{"model": "contrastive audio-text model", "dataset": "short read English sentences (LibriTTS-R)", "train_examples": 26041, "gain_aug_db": 6, "n_mels": 80, "hop_length": 160, "input": "log_mel", "spec_augment": false, "win_length": 512, "tokenizer": "word", "vocab_size": 5132, "loss": "sigmoid", "embed_dim": 256, "encoder_arch": "quartznet", "encoder_norm": "batchnorm", "encoder_activation": "mish", "encoder_depths": [5, 5, 5], "encoder_kernel_size": 11, "encoder_stem": "single", "encoder_widths": [128, 192, 288], "text_encoder_causal": true, "text_encoder_width": 128, "text_encoder_layers": 8, "text_encoder_norm": "layernorm_no_bias", "text_encoder_norm_position": "pre", "text_encoder_activation": "gelu_tanh", "text_encoder_mlp_ratio": 2, "text_encoder_head_dim": 48, "text_encoder_fused_qkv": true, "text_encoder_bias": "all", "text_encoder_qk_norm": true, "text_encoder_parallel_block": false, "text_encoder_dropout": 0.1, "text_encoder_inner_norm": false, "text_encoder_drop_path": 0.15, "text_encoder_positions": "rope", "init": "xavier_uniform", "residual_init": "scaled_by_depth", "optimizer": "soap", "beta2": 0.999, "lr": 0.0045, "beta1": 0.95, "shampoo_beta": 0.999, "eps": 1e-08, "precondition_frequency": 32, "max_precond_dim": 512, "one_sided": false, "adamw_lr_other_params": 0.001, "cautious_weight_decay": true, "steps": 8700, "batch_size": 256, "epochs": 85.5, "lr_schedule": "cosine", "final_lr_fraction": 0.01, "warmup_steps": 430, "weight_decay": 0.1, "adamw_weight_decay_other_params": 0.05}
Rows from block 2 of the text encoder, named by matrix and row number. Rows with one number belong to one attention dimension. Each number is 50 + 15 x the weight over its row's rms, rounded and kept within 0 to 99. All counts start at 0. After the name is the row's rms in percent of the matrix's.
# q: attention query, key and value (stacked) (text_encoder.blocks.2.attn.qkv.weight, 288x128, the q third), inputs 0-127
# k: attention query, key and value (stacked) (text_encoder.blocks.2.attn.qkv.weight, 288x128, the k third), inputs 0-127
q.51 127:61 54 53 39 84 70 55 51 30 45 53 36 67 42 71 59 54 56 80 80 67 61 41 58 67 32 52 60 73 60 84 68 65 26 43 72 68 45 45 81 28 60 51 64 70 61 68 56 37 61 50 58 54 43 10 32 47 39 41 61 58 59 30 55 37 64 50 51 23 70 41 66 73 76 26 51 50 36 36 39 41 42 58 45 40 33 62 41 27 32 70 54 40 68 63 23 54 45 58 54 58 53 65 47 58 44 48 50 21 43 35 70 51 46 46 71 43 54 42 44 69 43 49 56 67 20 29 60
q.52 119:44 67 37 61 51 56 28 36 82 49 68 69 69 58 80 46 76 40 42 32 47 62 21 67 68 75 54 65 46 62 64 62 59 87 67 31 57 30 61 43 56 37 33 32 43 56 34 54 72 73 27 37 67 35 53 41 39 49 57 57 58 43 30 36 62 43 50 77 49 72 38 60 36 63 51 33 83 62 40 57 45 43 53 50 44 46 69 30 45 49 49 49 63 55 34 41 46 47 78 58 43 44 41 35 52 52 71 52 68 48 50 48 56 75 18 51 64 34 59 58 73 76 59 62 59 52 58 95
q.53 113:47 45 32 43 42 52 49 41 61 66 57 32 18 33 50 56 53 69 62 23 29 77 34 27 38 70 43 46 75 71 55 32 62 55 33 50 46 43 50 43 54 44 68 53 58 45 46 38 62 42 53 44 49 60 70 79 35 50 43 43 72 49 55 63 65 54 43 46 35 66 47 33 74 54 47 41 71 32 78 40 45 47 53 30 78 62 82 60 68 35 40 51 72 56 50 43 09 57 15 40 61 39 47 30 64 35 48 58 41 49 11 73 55 46 35 60 28 91 43 62 55 42 52 56 67 64 62 41
q.54 095:52 33 58 84 53 50 55 26 33 69 42 67 38 54 41 70 48 53 66 88 58 55 59 42 77 38 18 35 65 62 50 44 43 49 57 56 41 30 64 09 45 37 75 57 76 37 59 49 69 35 49 55 51 59 45 34 78 45 34 76 65 72 22 50 51 39 51 63 44 44 58 63 70 57 52 40 36 29 40 43 42 52 53 67 42 30 45 40 54 51 74 44 49 52 55 20 48 43 95 36 47 52 53 64 34 41 58 39 38 54 70 49 30 39 42 79 70 35 29 67 47 59 40 43 33 45 28 57
q.55 110:67 75 73 49 50 54 50 56 38 59 54 59 74 59 56 66 61 61 66 30 38 74 77 63 56 72 45 64 45 61 65 55 64 56 66 51 23 31 50 57 52 26 46 30 54 50 62 52 68 77 53 47 50 52 47 34 66 61 62 80 49 92 36 62 70 63 51 65 61 73 35 53 61 54 66 49 62 34 46 50 35 21 53 41 34 43 53 37 65 68 44 54 61 47 49 55 67 18 65 27 33 39 80 64 44 51 44 78 45 58 70 51 24 67 43 78 32 55 55 83 60 66 44 60 52 60 37 79
q.56 095:47 37 47 43 72 50 66 49 48 52 60 29 45 35 70 50 44 38 58 40 64 53 51 53 48 61 71 29 81 38 15 45 75 49 47 46 59 53 60 19 33 48 66 61 24 45 54 79 57 86 55 49 72 45 37 65 32 61 24 59 56 41 65 54 43 25 47 64 56 42 59 28 44 74 45 56 55 24 36 51 55 53 30 36 58 36 47 62 53 71 20 48 46 76 29 54 57 52 61 82 47 44 62 48 60 90 48 50 53 64 48 33 71 51 54 34 62 58 53 61 90 53 48 08 49 54 45 59
q.57 072:48 64 50 59 82 58 33 64 83 28 73 59 66 48 70 54 40 57 27 61 41 67 53 85 59 63 66 33 35 58 72 55 42 65 58 55 43 67 54 44 55 37 35 46 38 51 50 45 60 33 05 49 47 74 44 37 67 55 65 50 38 57 31 34 70 44 78 39 62 77 30 67 38 57 47 57 41 96 32 43 52 59 69 55 37 48 61 56 53 29 60 56 66 39 61 45 38 67 65 34 18 49 23 44 78 41 27 56 49 43 46 58 40 51 52 38 41 31 50 56 28 42 33 25 63 43 45 51
q.58 094:72 22 47 46 37 46 36 37 36 47 20 55 32 44 49 33 48 76 57 47 62 47 63 36 45 16 26 62 51 67 68 96 47 58 72 41 27 61 48 50 71 62 27 45 63 56 62 55 40 52 48 60 75 61 60 37 66 39 68 42 52 46 31 63 57 52 60 46 46 60 45 81 66 36 35 76 62 48 55 56 78 48 40 42 52 65 38 07 62 39 56 49 27 67 55 56 29 41 58 55 68 41 72 44 50 27 50 31 39 34 67 60 44 22 46 70 36 44 60 52 47 43 42 79 42 46 75 70
q.59 070:46 55 47 58 51 39 81 07 36 50 43 62 36 51 50 46 69 64 82 34 67 49 56 26 49 46 46 90 46 46 60 55 87 62 62 60 49 58 42 48 80 77 42 61 65 65 46 49 70 52 52 47 55 52 32 50 67 43 58 33 45 41 39 39 59 37 56 29 58 61 49 29 61 46 45 63 56 48 43 52 14 60 45 65 62 45 06 48 62 67 45 64 49 51 43 29 64 34 48 72 65 63 70 74 45 71 59 59 40 66 59 57 42 47 63 69 46 61 59 59 71 19 67 70 38 37 18 65
q.60 097:81 62 31 56 53 43 38 47 51 54 70 61 60 48 59 39 55 58 59 36 52 80 35 51 55 59 72 51 38 31 55 61 73 74 44 67 52 42 61 65 76 72 52 30 40 45 45 67 59 73 63 54 36 37 47 60 32 61 50 61 35 45 43 36 26 24 38 38 53 43 47 21 50 42 40 63 99 64 38 50 65 54 44 82 43 12 60 52 14 57 43 40 55 53 57 44 54 46 67 39 66 42 44 74 66 40 80 82 38 35 40 47 49 25 39 43 40 51 65 57 70 55 53 31 53 42 56 80
q.61 092:50 55 31 46 48 45 37 28 28 61 53 71 46 47 50 51 80 62 65 54 31 83 53 44 47 44 44 36 36 51 50 31 67 63 74 56 29 25 31 39 77 61 27 42 25 66 55 63 16 40 51 41 47 27 32 46 86 30 53 37 58 58 59 49 36 53 45 44 61 50 44 45 26 47 78 49 54 81 80 58 46 48 74 40 37 57 45 32 59 75 60 63 54 25 72 37 51 23 45 30 67 27 46 54 52 60 20 64 42 49 53 53 37 54 34 62 42 31 84 55 58 43 52 54 33 49 70 58
q.62 078:69 57 50 46 53 37 64 46 47 63 62 43 56 62 29 36 50 19 61 43 68 50 42 35 52 64 56 57 67 42 40 38 57 44 31 45 49 44 43 69 40 71 27 54 65 57 61 44 60 52 47 86 51 20 81 61 33 83 60 43 48 68 47 66 34 33 43 72 75 26 59 58 40 30 42 65 51 39 67 50 75 54 35 56 55 16 65 59 74 48 49 51 39 63 50 60 57 13 35 62 55 39 74 49 63 42 57 44 50 01 57 43 67 66 21 58 43 40 36 50 59 58 56 57 67 64 81 33
q.63 092:56 62 41 48 51 44 55 47 62 57 45 59 56 61 38 31 39 67 32 41 26 41 41 57 43 72 48 55 27 76 38 33 44 42 77 86 37 25 78 55 77 46 54 33 62 64 43 78 47 33 82 36 43 15 50 60 28 79 59 65 34 41 52 49 43 47 42 40 77 12 40 32 26 57 57 54 43 64 40 59 47 54 51 42 65 51 62 64 45 39 52 41 57 43 53 69 66 58 56 24 57 50 41 34 42 84 47 61 60 24 69 30 76 76 60 39 41 37 46 79 61 45 69 53 46 56 60 52
q.64 105:58 40 44 41 58 36 41 38 69 37 96 57 44 58 63 46 56 24 39 41 43 40 33 69 49 70 71 39 51 48 37 25 45 64 65 57 61 44 53 43 34 48 79 55 40 28 59 51 69 56 40 52 70 27 41 88 45 54 27 73 42 56 37 34 35 61 11 72 40 54 51 46 23 63 61 46 59 39 43 70 48 37 54 57 59 38 69 71 56 76 36 37 62 58 33 66 60 54 81 57 40 42 42 44 30 57 56 62 55 44 46 53 49 68 64 52 43 25 25 76 46 66 40 08 51 66 61 53
q.65 081:46 67 51 57 66 73 29 33 56 46 71 63 33 63 53 49 49 27 41 58 38 64 67 66 74 51 56 64 44 66 55 64 62 62 49 63 51 26 50 55 70 43 78 47 94 53 58 44 57 41 31 69 51 77 57 47 48 36 87 52 48 46 29 58 23 53 17 57 36 03 38 48 56 43 50 33 41 63 36 44 40 44 57 59 50 34 41 49 51 32 77 63 51 48 74 27 40 65 44 45 29 45 43 81 37 58 58 22 69 36 43 62 45 58 25 62 66 24 51 73 51 54 50 62 31 41 43 44
q.66 102:09 65 21 46 64 61 36 46 32 50 60 51 57 56 55 29 60 26 47 57 34 53 98 53 77 70 57 73 19 48 54 57 48 54 52 53 50 46 39 63 28 42 41 39 77 54 59 23 47 60 50 61 42 94 52 47 81 32 82 38 46 50 46 42 60 63 55 44 32 32 40 28 56 24 52 44 41 55 50 56 36 56 56 40 50 43 28 40 65 41 44 72 33 38 74 50 72 50 40 46 07 67 62 66 26 60 56 45 55 59 50 59 37 46 43 55 61 60 66 37 54 38 52 59 69 35 47 38
q.67 084:51 47 62 42 58 40 32 37 63 40 56 63 63 66 55 43 38 34 51 59 55 47 37 41 56 51 63 31 60 54 39 64 53 52 68 27 43 33 63 33 29 29 49 49 22 59 39 54 50 75 51 68 70 50 58 34 50 90 44 88 32 59 56 60 61 31 46 66 64 66 76 46 42 49 75 64 79 44 52 49 47 36 34 28 32 35 65 33 48 64 45 65 43 59 34 36 45 59 72 53 56 56 68 30 23 56 76 47 50 29 70 56 58 67 31 37 28 50 40 61 82 53 53 16 75 53 80 75
q.68 076:24 31 56 49 64 57 59 29 48 47 23 51 32 51 48 36 52 38 71 86 86 31 71 30 42 47 47 72 72 36 50 76 38 52 44 39 49 77 41 30 31 52 55 61 49 52 57 56 35 33 52 93 64 48 37 60 49 68 57 62 79 56 44 58 36 48 43 69 37 47 65 60 59 59 43 43 58 29 48 53 77 48 47 28 50 47 35 48 66 67 43 65 50 68 64 29 52 45 65 77 93 41 69 40 23 62 54 42 53 37 67 47 70 58 34 65 67 56 37 55 40 38 39 57 26 52 27 45
q.69 077:55 36 49 46 46 35 58 53 63 38 33 47 54 23 46 41 48 70 79 56 51 64 53 45 39 48 63 57 42 66 73 51 51 65 76 13 34 71 24 31 78 44 00 35 59 46 55 62 27 60 50 54 65 39 45 41 42 26 61 24 63 52 49 51 45 39 58 53 56 69 39 60 62 39 36 83 57 77 60 54 66 54 44 50 75 65 44 47 46 59 43 54 53 47 52 49 39 37 28 61 72 47 73 41 80 40 48 45 44 24 51 54 72 56 61 32 41 33 58 58 37 49 51 75 50 55 96 76
q.70 096:43 64 31 52 48 54 32 42 60 58 62 66 35 47 35 43 53 39 35 36 29 52 62 70 56 34 51 72 47 61 47 52 37 53 22 53 46 26 45 52 58 43 63 26 61 30 64 56 53 32 51 30 45 65 67 69 77 45 57 78 36 49 41 64 60 49 41 62 67 53 47 76 29 35 63 44 07 23 59 73 76 50 71 49 56 49 60 69 83 38 46 40 46 74 41 42 49 50 47 71 45 79 71 47 64 55 36 38 61 48 50 44 52 72 11 90 45 76 30 67 53 54 46 41 50 66 61 35
q.71 077:31 26 77 38 37 51 58 39 34 52 38 27 63 62 37 47 30 60 32 34 56 51 35 48 59 19 41 36 49 45 77 74 65 41 09 63 45 34 38 52 44 68 52 52 46 35 40 39 52 41 62 54 48 54 27 24 41 37 53 32 44 43 50 54 55 64 52 41 47 52 59 28 55 07 32 37 43 51 73 50 59 78 61 58 47 48 53 71 55 32 61 59 52 66 55 19 56 29 38 58 44 53 33 76 89 48 57 47 35 68 56 39 60 42 40 60 53 45 61 58 32 15 90 41 63 30 48 34
q.72 121:38 29 63 55 38 23 27 55 63 46 55 51 33 35 30 51 61 73 46 63 66 77 47 55 37 54 61 26 56 29 11 38 29 40 72 37 42 63 60 59 53 32 80 57 44 37 57 44 51 45 53 29 44 66 26 52 63 28 71 62 43 64 75 25 46 42 44 66 56 37 54 46 36 50 54 68 51 47 61 50 33 43 40 58 56 54 43 48 48 44 41 57 82 29 22 48 63 81 57 35 40 78 55 51 33 30 54 32 62 73 73 55 23 36 54 32 58 50 62 41 36 52 56 48 50 24 93 42
q.73 142:49 51 25 86 86 59 47 55 54 35 47 52 54 84 62 66 54 48 18 61 65 48 47 35 23 33 45 42 54 30 31 39 51 35 31 51 36 52 45 56 46 49 70 54 36 44 58 61 34 47 28 29 52 54 30 44 51 48 81 61 61 71 55 54 79 50 72 61 59 52 49 42 57 80 74 33 49 43 40 42 43 63 83 14 51 28 53 49 42 52 74 53 28 21 57 68 53 59 82 32 50 55 64 59 36 56 65 40 43 61 55 64 52 58 70 44 23 56 54 56 68 22 41 42 45 53 43 23
q.74 151:61 55 54 49 51 69 74 59 65 41 53 73 43 58 37 43 50 74 55 17 50 43 40 50 64 40 41 77 28 45 29 53 67 72 44 56 17 48 42 26 65 17 65 26 26 41 45 35 46 36 52 23 56 62 45 42 34 34 57 70 52 55 55 52 39 67 67 60 27 56 33 66 20 42 63 17 47 25 56 63 57 26 50 73 27 43 52 61 37 72 70 38 40 44 41 74 58 50 65 31 54 44 47 35 53 52 52 65 71 84 64 61 34 56 59 62 34 52 44 24 54 37 54 43 34 74 34 45
q.75 117:60 67 52 35 54 34 53 48 37 59 69 29 51 46 76 56 59 43 74 50 22 71 51 36 52 79 26 27 57 55 54 46 57 53 30 41 57 51 78 47 23 34 55 81 53 58 51 23 57 59 44 49 30 64 54 52 59 36 26 45 38 37 80 67 32 57 37 55 61 76 56 35 57 62 53 51 30 88 49 25 26 53 69 43 35 67 67 43 48 55 32 80 65 50 66 18 18 33 54 45 46 40 48 51 65 31 57 45 38 42 36 80 28 49 68 57 36 44 58 52 56 60 60 40 48 61 70 43
q.76 104:70 45 63 55 43 41 51 11 37 56 70 52 50 23 30 47 46 54 56 69 82 38 33 51 62 34 38 29 70 56 24 50 54 62 74 75 50 44 38 30 48 45 40 41 51 36 47 59 50 63 47 49 48 63 69 34 42 42 45 47 49 31 59 24 20 46 47 47 28 77 61 73 37 43 49 53 61 79 33 55 94 54 38 57 22 43 40 45 36 57 63 51 49 68 37 34 55 35 39 37 61 59 32 55 77 59 70 44 61 33 75 50 69 42 50 45 77 42 62 30 59 62 53 48 23 32 82 50
k.51 095:57 60 51 56 41 42 75 32 67 52 66 55 39 45 56 45 66 56 64 73 53 57 40 70 48 17 70 43 54 40 42 51 46 37 59 33 43 50 57 35 47 75 77 72 82 30 41 62 59 56 53 50 27 49 82 40 56 69 30 39 71 46 51 79 38 29 76 52 52 33 19 84 40 32 47 53 47 71 49 37 69 59 52 61 50 23 18 55 94 50 37 23 35 28 48 65 57 62 46 25 52 52 51 61 53 69 50 48 57 64 39 44 67 73 64 33 58 32 63 66 37 39 55 55 53 55 54 45
k.52 105:56 55 69 71 50 38 57 75 49 32 37 44 48 52 21 37 46 34 51 64 68 29 44 35 38 27 60 59 61 40 73 69 40 56 32 53 58 40 58 12 68 53 57 55 54 46 61 44 45 42 55 59 48 35 39 66 59 53 51 39 40 58 58 13 57 67 34 41 53 27 21 66 56 41 46 50 39 71 66 36 55 58 66 55 43 39 25 24 52 74 47 47 26 36 73 25 68 43 39 21 64 71 79 33 62 32 50 38 28 26 50 26 47 24 74 56 54 33 62 23 36 51 55 33 53 58 35 29
k.53 106:42 36 36 67 61 75 33 72 30 63 59 43 54 66 77 42 60 54 56 38 69 76 52 63 61 28 29 59 38 39 38 55 37 55 75 50 48 66 27 46 49 32 68 56 46 38 66 40 41 43 54 43 62 29 40 69 51 47 64 39 56 72 76 52 23 59 52 73 42 56 70 54 45 54 48 64 18 32 60 30 24 54 47 41 32 43 62 46 41 72 65 58 51 51 67 39 26 40 87 60 51 50 51 54 17 35 57 55 51 68 46 69 46 39 77 92 28 73 56 46 66 29 55 55 77 54 55 52
k.54 086:61 49 21 26 38 35 74 47 43 57 81 44 05 32 55 61 48 49 45 50 64 41 26 27 41 47 61 51 47 54 29 50 56 42 25 36 43 60 46 52 30 41 41 50 41 63 63 51 53 48 78 61 75 37 07 37 41 48 49 36 42 43 50 45 62 57 59 35 54 64 23 74 18 83 78 62 46 53 65 42 67 31 59 46 46 65 57 43 46 52 30 31 30 40 59 51 47 61 63 36 25 52 52 48 39 54 52 40 57 47 40 68 81 27 27 69 68 35 41 48 62 54 51 54 25 80 54 59
k.55 092:52 29 71 26 61 61 64 41 60 34 48 46 35 52 52 26 40 44 27 49 66 57 47 38 32 16 73 57 64 59 41 60 53 47 35 33 47 48 38 26 64 63 71 52 72 54 49 53 54 40 65 61 31 67 31 61 43 44 50 39 42 55 57 68 57 50 57 36 58 16 23 81 53 53 42 47 40 63 55 52 58 34 68 59 53 43 07 49 71 59 37 02 12 38 53 34 62 32 34 36 43 50 47 40 56 32 78 13 49 37 54 40 49 44 59 61 51 35 74 27 55 39 53 42 34 59 59 42
k.56 082:25 46 33 75 53 66 51 42 39 46 67 76 60 40 52 63 68 66 63 65 33 25 57 46 62 74 32 29 31 48 54 70 36 67 51 46 63 49 82 65 47 52 54 62 75 90 47 52 48 57 33 61 39 52 47 59 66 66 59 66 78 33 31 55 41 21 74 53 68 83 58 58 67 61 54 38 55 39 44 29 36 68 37 44 43 44 79 55 70 36 34 68 74 48 55 49 28 52 44 54 53 62 50 50 80 27 31 46 48 40 64 70 41 51 57 50 47 76 55 71 73 51 64 72 38 31 51 60
k.57 077:39 83 42 58 28 62 79 68 55 26 42 82 30 42 58 65 48 31 01 51 75 30 24 43 24 51 47 58 50 41 61 59 50 54 61 61 46 57 65 65 47 64 54 34 70 80 43 30 46 49 59 34 61 57 58 27 27 54 38 25 43 42 63 71 55 55 51 49 37 30 25 63 44 77 42 63 45 46 51 73 46 71 50 29 44 56 36 26 69 43 49 55 67 28 52 59 49 51 70 63 40 71 54 33 59 66 45 41 30 45 30 53 67 46 40 48 65 29 35 47 42 65 48 64 62 54 21 50
k.58 083:62 66 37 58 58 78 60 46 58 57 66 56 67 53 37 34 53 45 58 44 66 52 54 94 22 29 76 35 86 50 28 55 34 36 51 51 44 46 52 61 35 47 52 51 45 56 46 61 30 57 63 86 50 51 41 65 42 74 62 52 55 59 76 35 56 20 58 72 48 29 50 37 57 70 48 61 33 59 64 12 26 60 41 50 36 27 30 58 34 72 44 45 29 24 55 43 67 63 41 52 69 51 61 65 35 56 51 74 47 55 30 46 67 16 54 66 30 37 38 26 72 43 45 49 51 57 48 41
k.59 067:40 53 31 73 66 42 61 67 48 73 77 58 42 51 63 48 65 57 44 23 54 68 49 47 27 61 38 28 54 59 62 38 50 61 41 39 60 54 49 45 33 35 60 77 57 85 60 53 50 63 56 76 54 72 25 77 70 61 68 40 90 32 51 63 58 42 37 45 41 53 64 47 36 59 77 67 75 27 66 21 42 48 61 30 60 53 55 34 33 24 48 49 58 52 31 65 61 33 47 67 60 65 69 43 29 51 67 73 54 47 66 58 44 29 65 52 49 86 52 43 73 31 45 53 26 42 56 52
k.60 093:32 41 37 77 50 53 52 68 58 43 77 35 71 73 55 52 33 85 45 34 50 64 47 52 49 67 32 05 41 73 79 45 56 41 51 45 80 49 53 40 39 37 41 69 39 55 54 38 86 42 38 50 59 74 58 49 55 52 28 43 47 69 63 63 63 30 50 65 57 72 55 21 32 34 58 55 37 43 62 37 19 69 70 47 58 33 56 30 58 32 59 59 66 46 44 58 42 50 45 41 62 70 55 67 30 41 60 45 54 19 36 70 32 31 51 75 57 63 33 34 74 43 46 71 55 57 49 50
k.61 080:52 33 41 75 54 59 54 68 48 43 48 41 28 79 46 55 59 57 57 34 55 40 46 50 49 40 49 46 40 48 92 35 33 60 26 43 46 64 45 73 64 50 41 70 64 77 45 48 22 29 46 08 52 60 67 58 48 65 59 20 43 36 28 30 66 75 46 62 49 47 25 79 43 53 54 51 60 09 45 42 50 62 72 50 53 44 49 19 37 76 67 39 23 62 42 42 34 53 48 60 56 49 53 34 37 37 74 44 45 36 63 40 49 15 68 43 49 41 42 46 61 30 46 18 54 47 48 64
k.62 078:58 35 49 51 80 57 53 95 61 41 50 38 62 56 77 52 75 84 59 53 52 67 49 58 49 57 53 48 59 31 68 51 39 50 71 42 27 70 55 91 28 35 51 71 61 69 47 65 47 66 41 09 27 59 60 54 44 56 63 44 52 77 24 66 58 36 33 52 47 23 37 44 63 46 39 39 48 43 43 45 27 56 78 32 38 29 63 49 49 47 46 67 40 43 53 44 25 70 39 52 36 54 41 50 42 58 36 71 19 50 45 46 49 42 63 75 32 75 48 48 49 28 46 57 75 41 40 36
k.63 082:56 47 50 57 62 35 40 39 47 25 37 32 51 28 59 56 62 51 30 45 61 54 12 46 29 63 54 59 84 36 65 80 57 46 56 30 50 46 45 62 56 57 24 52 41 51 60 33 56 69 34 68 50 33 40 66 49 39 42 49 22 73 50 31 54 41 54 29 66 43 31 46 55 52 51 50 48 64 18 78 50 44 75 44 37 47 39 42 51 57 57 37 37 31 37 32 30 27 14 25 39 23 20 60 42 58 53 25 40 16 34 41 56 45 64 36 39 35 46 40 59 20 44 68 67 28 49 57
k.64 088:44 50 40 37 34 51 54 85 26 32 52 56 36 44 44 61 57 23 56 67 46 43 56 19 51 69 62 23 41 45 68 38 51 42 39 46 77 44 78 67 39 38 53 41 63 45 53 58 54 44 09 16 59 38 44 45 39 47 47 60 60 55 37 68 62 41 65 50 57 65 25 61 55 86 38 38 27 40 49 51 39 56 63 44 59 26 52 29 65 44 60 39 67 39 49 69 31 26 34 56 35 56 62 42 57 19 24 29 29 57 72 60 39 61 53 63 69 46 64 74 45 67 36 43 48 14 42 40
k.65 077:42 24 50 58 36 75 70 56 49 54 45 29 55 43 62 42 25 31 33 41 47 40 72 61 44 67 23 51 38 47 73 54 75 41 50 38 30 63 46 45 39 24 35 26 41 71 54 49 61 46 50 53 76 33 58 45 10 61 55 39 46 51 60 69 46 50 55 83 39 66 69 15 28 55 36 37 55 66 63 46 48 49 24 43 55 44 42 44 79 31 51 43 35 58 49 62 50 17 72 49 39 38 42 53 61 53 60 67 42 50 36 43 58 23 32 70 30 40 54 50 69 74 65 49 18 81 63 47
k.66 096:39 54 56 57 43 35 77 55 77 48 40 49 35 46 48 33 30 33 34 49 30 23 42 54 32 68 29 59 47 52 72 54 71 45 46 36 48 71 57 53 56 46 45 52 50 80 16 75 62 60 49 45 74 63 37 58 32 62 40 49 46 56 48 81 56 47 27 53 56 46 38 67 46 16 45 49 69 40 60 59 57 52 52 41 34 50 33 46 62 46 36 40 49 73 47 67 83 57 84 44 18 61 27 07 69 70 55 59 40 52 53 30 49 30 45 48 52 36 57 48 37 56 49 37 14 54 22 38
k.67 084:34 50 46 61 42 54 69 55 33 55 73 52 58 50 58 50 52 48 51 76 63 38 47 36 99 68 38 37 34 54 51 47 38 34 57 42 53 58 70 63 49 51 46 34 51 63 53 66 47 36 39 08 44 52 51 53 73 51 66 46 54 73 48 70 60 62 66 71 90 47 49 37 77 65 37 32 55 60 66 26 34 61 54 37 51 10 60 44 54 31 39 50 47 28 43 57 34 60 54 59 22 49 53 55 46 34 13 44 20 39 61 46 12 30 47 61 37 37 41 62 75 48 54 72 57 48 43 50
k.68 070:69 57 43 38 70 54 91 53 36 76 43 53 41 40 52 35 71 33 82 35 65 59 63 46 46 62 59 51 48 39 32 63 65 46 31 47 32 64 75 61 14 30 67 63 31 55 74 47 46 62 47 61 39 27 52 48 36 44 70 62 75 36 33 56 54 38 60 36 46 51 48 33 49 81 54 56 53 35 30 26 53 56 41 12 54 59 69 47 39 56 48 56 47 44 52 64 62 61 29 40 42 46 62 50 36 53 22 74 39 83 59 62 36 25 22 39 39 61 51 53 46 29 52 31 50 84 54 37
k.69 069:56 79 36 57 63 50 58 44 90 46 54 60 80 79 68 41 40 50 38 38 68 71 51 66 39 52 50 58 45 39 47 65 45 55 58 55 61 67 68 62 47 32 66 77 69 69 34 36 32 39 54 46 41 18 84 52 34 77 49 40 49 34 45 54 55 49 62 64 48 47 47 38 54 58 49 30 21 52 43 52 17 78 42 29 52 47 52 44 80 42 61 37 29 46 46 48 30 40 67 51 29 50 67 41 45 39 51 47 52 44 27 23 41 55 60 62 38 16 15 33 60 51 30 30 64 34 37 38
k.70 087:37 55 66 14 65 65 42 56 28 36 57 47 60 65 61 72 44 56 19 51 65 52 39 45 38 49 70 33 55 38 01 41 65 69 30 40 20 38 48 65 37 21 43 42 23 52 49 43 55 30 41 47 58 67 31 45 26 44 54 30 62 26 58 48 42 12 56 40 48 35 48 59 32 62 23 37 37 57 49 57 39 42 47 41 37 40 45 36 24 48 32 40 32 54 51 56 56 46 51 29 29 43 68 41 61 60 55 53 70 62 53 45 66 35 47 72 61 33 38 46 57 54 47 35 23 51 38 91
k.71 072:48 24 56 95 50 56 50 61 74 82 56 18 57 42 56 64 43 79 59 23 86 56 56 72 42 53 60 45 63 65 50 59 46 61 56 59 60 51 41 74 70 20 32 66 51 40 60 47 46 63 61 50 53 87 48 33 44 58 65 29 30 60 69 27 46 38 44 61 36 56 46 58 61 25 56 57 42 49 47 55 57 67 25 52 36 59 48 66 43 35 38 59 60 37 37 56 54 72 58 37 64 49 31 50 38 74 44 59 60 59 39 71 60 48 59 51 30 64 33 12 59 48 76 77 55 71 38 51
k.72 114:29 52 43 54 70 49 31 63 39 66 71 71 41 44 49 49 59 51 53 21 64 66 38 56 34 59 42 58 47 46 49 45 41 43 54 72 53 50 52 76 41 23 66 52 30 66 62 47 49 30 32 41 19 66 61 49 31 70 74 61 51 80 29 33 49 62 61 42 59 58 44 31 47 49 56 61 17 52 43 39 20 84 34 54 28 49 42 43 50 39 60 48 49 46 67 51 51 44 69 38 53 90 35 43 33 17 68 86 56 64 35 57 45 30 35 72 32 50 53 38 79 38 63 72 65 53 38 62
k.73 101:73 44 50 50 44 51 48 34 44 53 53 55 44 55 21 22 94 54 58 47 44 65 17 42 80 59 46 34 40 39 44 53 19 68 42 66 15 37 58 43 58 57 33 65 52 38 61 76 39 40 39 72 19 47 54 32 52 39 32 58 55 52 45 63 67 54 57 73 51 44 25 50 31 34 55 55 75 30 54 29 33 54 37 34 53 60 46 41 53 66 36 24 48 33 56 58 35 54 43 30 66 57 43 41 29 41 50 61 53 57 58 48 55 74 41 48 14 61 62 49 42 29 45 34 90 46 74 64
k.74 149:51 41 34 52 52 46 32 28 49 62 76 33 63 35 34 57 58 58 63 39 37 50 66 40 99 41 48 20 56 46 44 56 44 66 36 43 60 49 43 45 52 77 45 91 62 35 56 61 51 33 49 79 18 54 51 44 42 48 20 50 54 52 41 38 59 57 41 72 69 59 71 40 70 47 62 44 54 47 16 51 30 49 56 68 49 70 55 88 30 51 48 53 48 52 45 28 44 54 22 55 82 52 51 68 34 48 40 62 67 41 53 51 57 74 44 62 59 78 37 69 62 35 49 33 80 40 58 66
k.75 132:65 52 46 54 41 59 30 35 55 66 43 26 52 27 19 70 38 49 59 55 49 27 56 39 37 57 41 35 63 47 52 57 60 67 44 61 57 51 36 56 73 53 36 60 63 21 26 62 54 37 84 70 24 55 64 39 70 63 43 65 47 17 51 29 52 27 53 32 56 59 57 72 42 48 54 38 71 48 46 23 44 61 41 60 52 48 52 89 46 52 60 41 49 51 52 52 73 57 27 43 89 48 53 54 30 57 60 59 95 54 73 37 48 62 50 50 89 37 49 29 25 29 59 46 41 63 53 52
k.76 108:34 71 58 69 45 68 50 57 65 42 50 91 62 47 46 43 77 13 45 59 82 67 55 71 67 46 51 51 49 75 71 31 49 57 36 37 50 54 52 82 65 46 63 24 54 60 49 44 54 65 41 42 61 57 59 67 51 49 62 62 50 53 36 75 63 57 59 64 76 69 48 53 64 69 18 34 35 77 33 45 45 85 53 40 70 26 41 27 61 39 68 51 54 70 54 55 46 43 67 66 44 53 59 44 54 39 36 63 22 55 16 70 48 38 61 43 40 45 42 43 69 30 42 64 54 50 75 63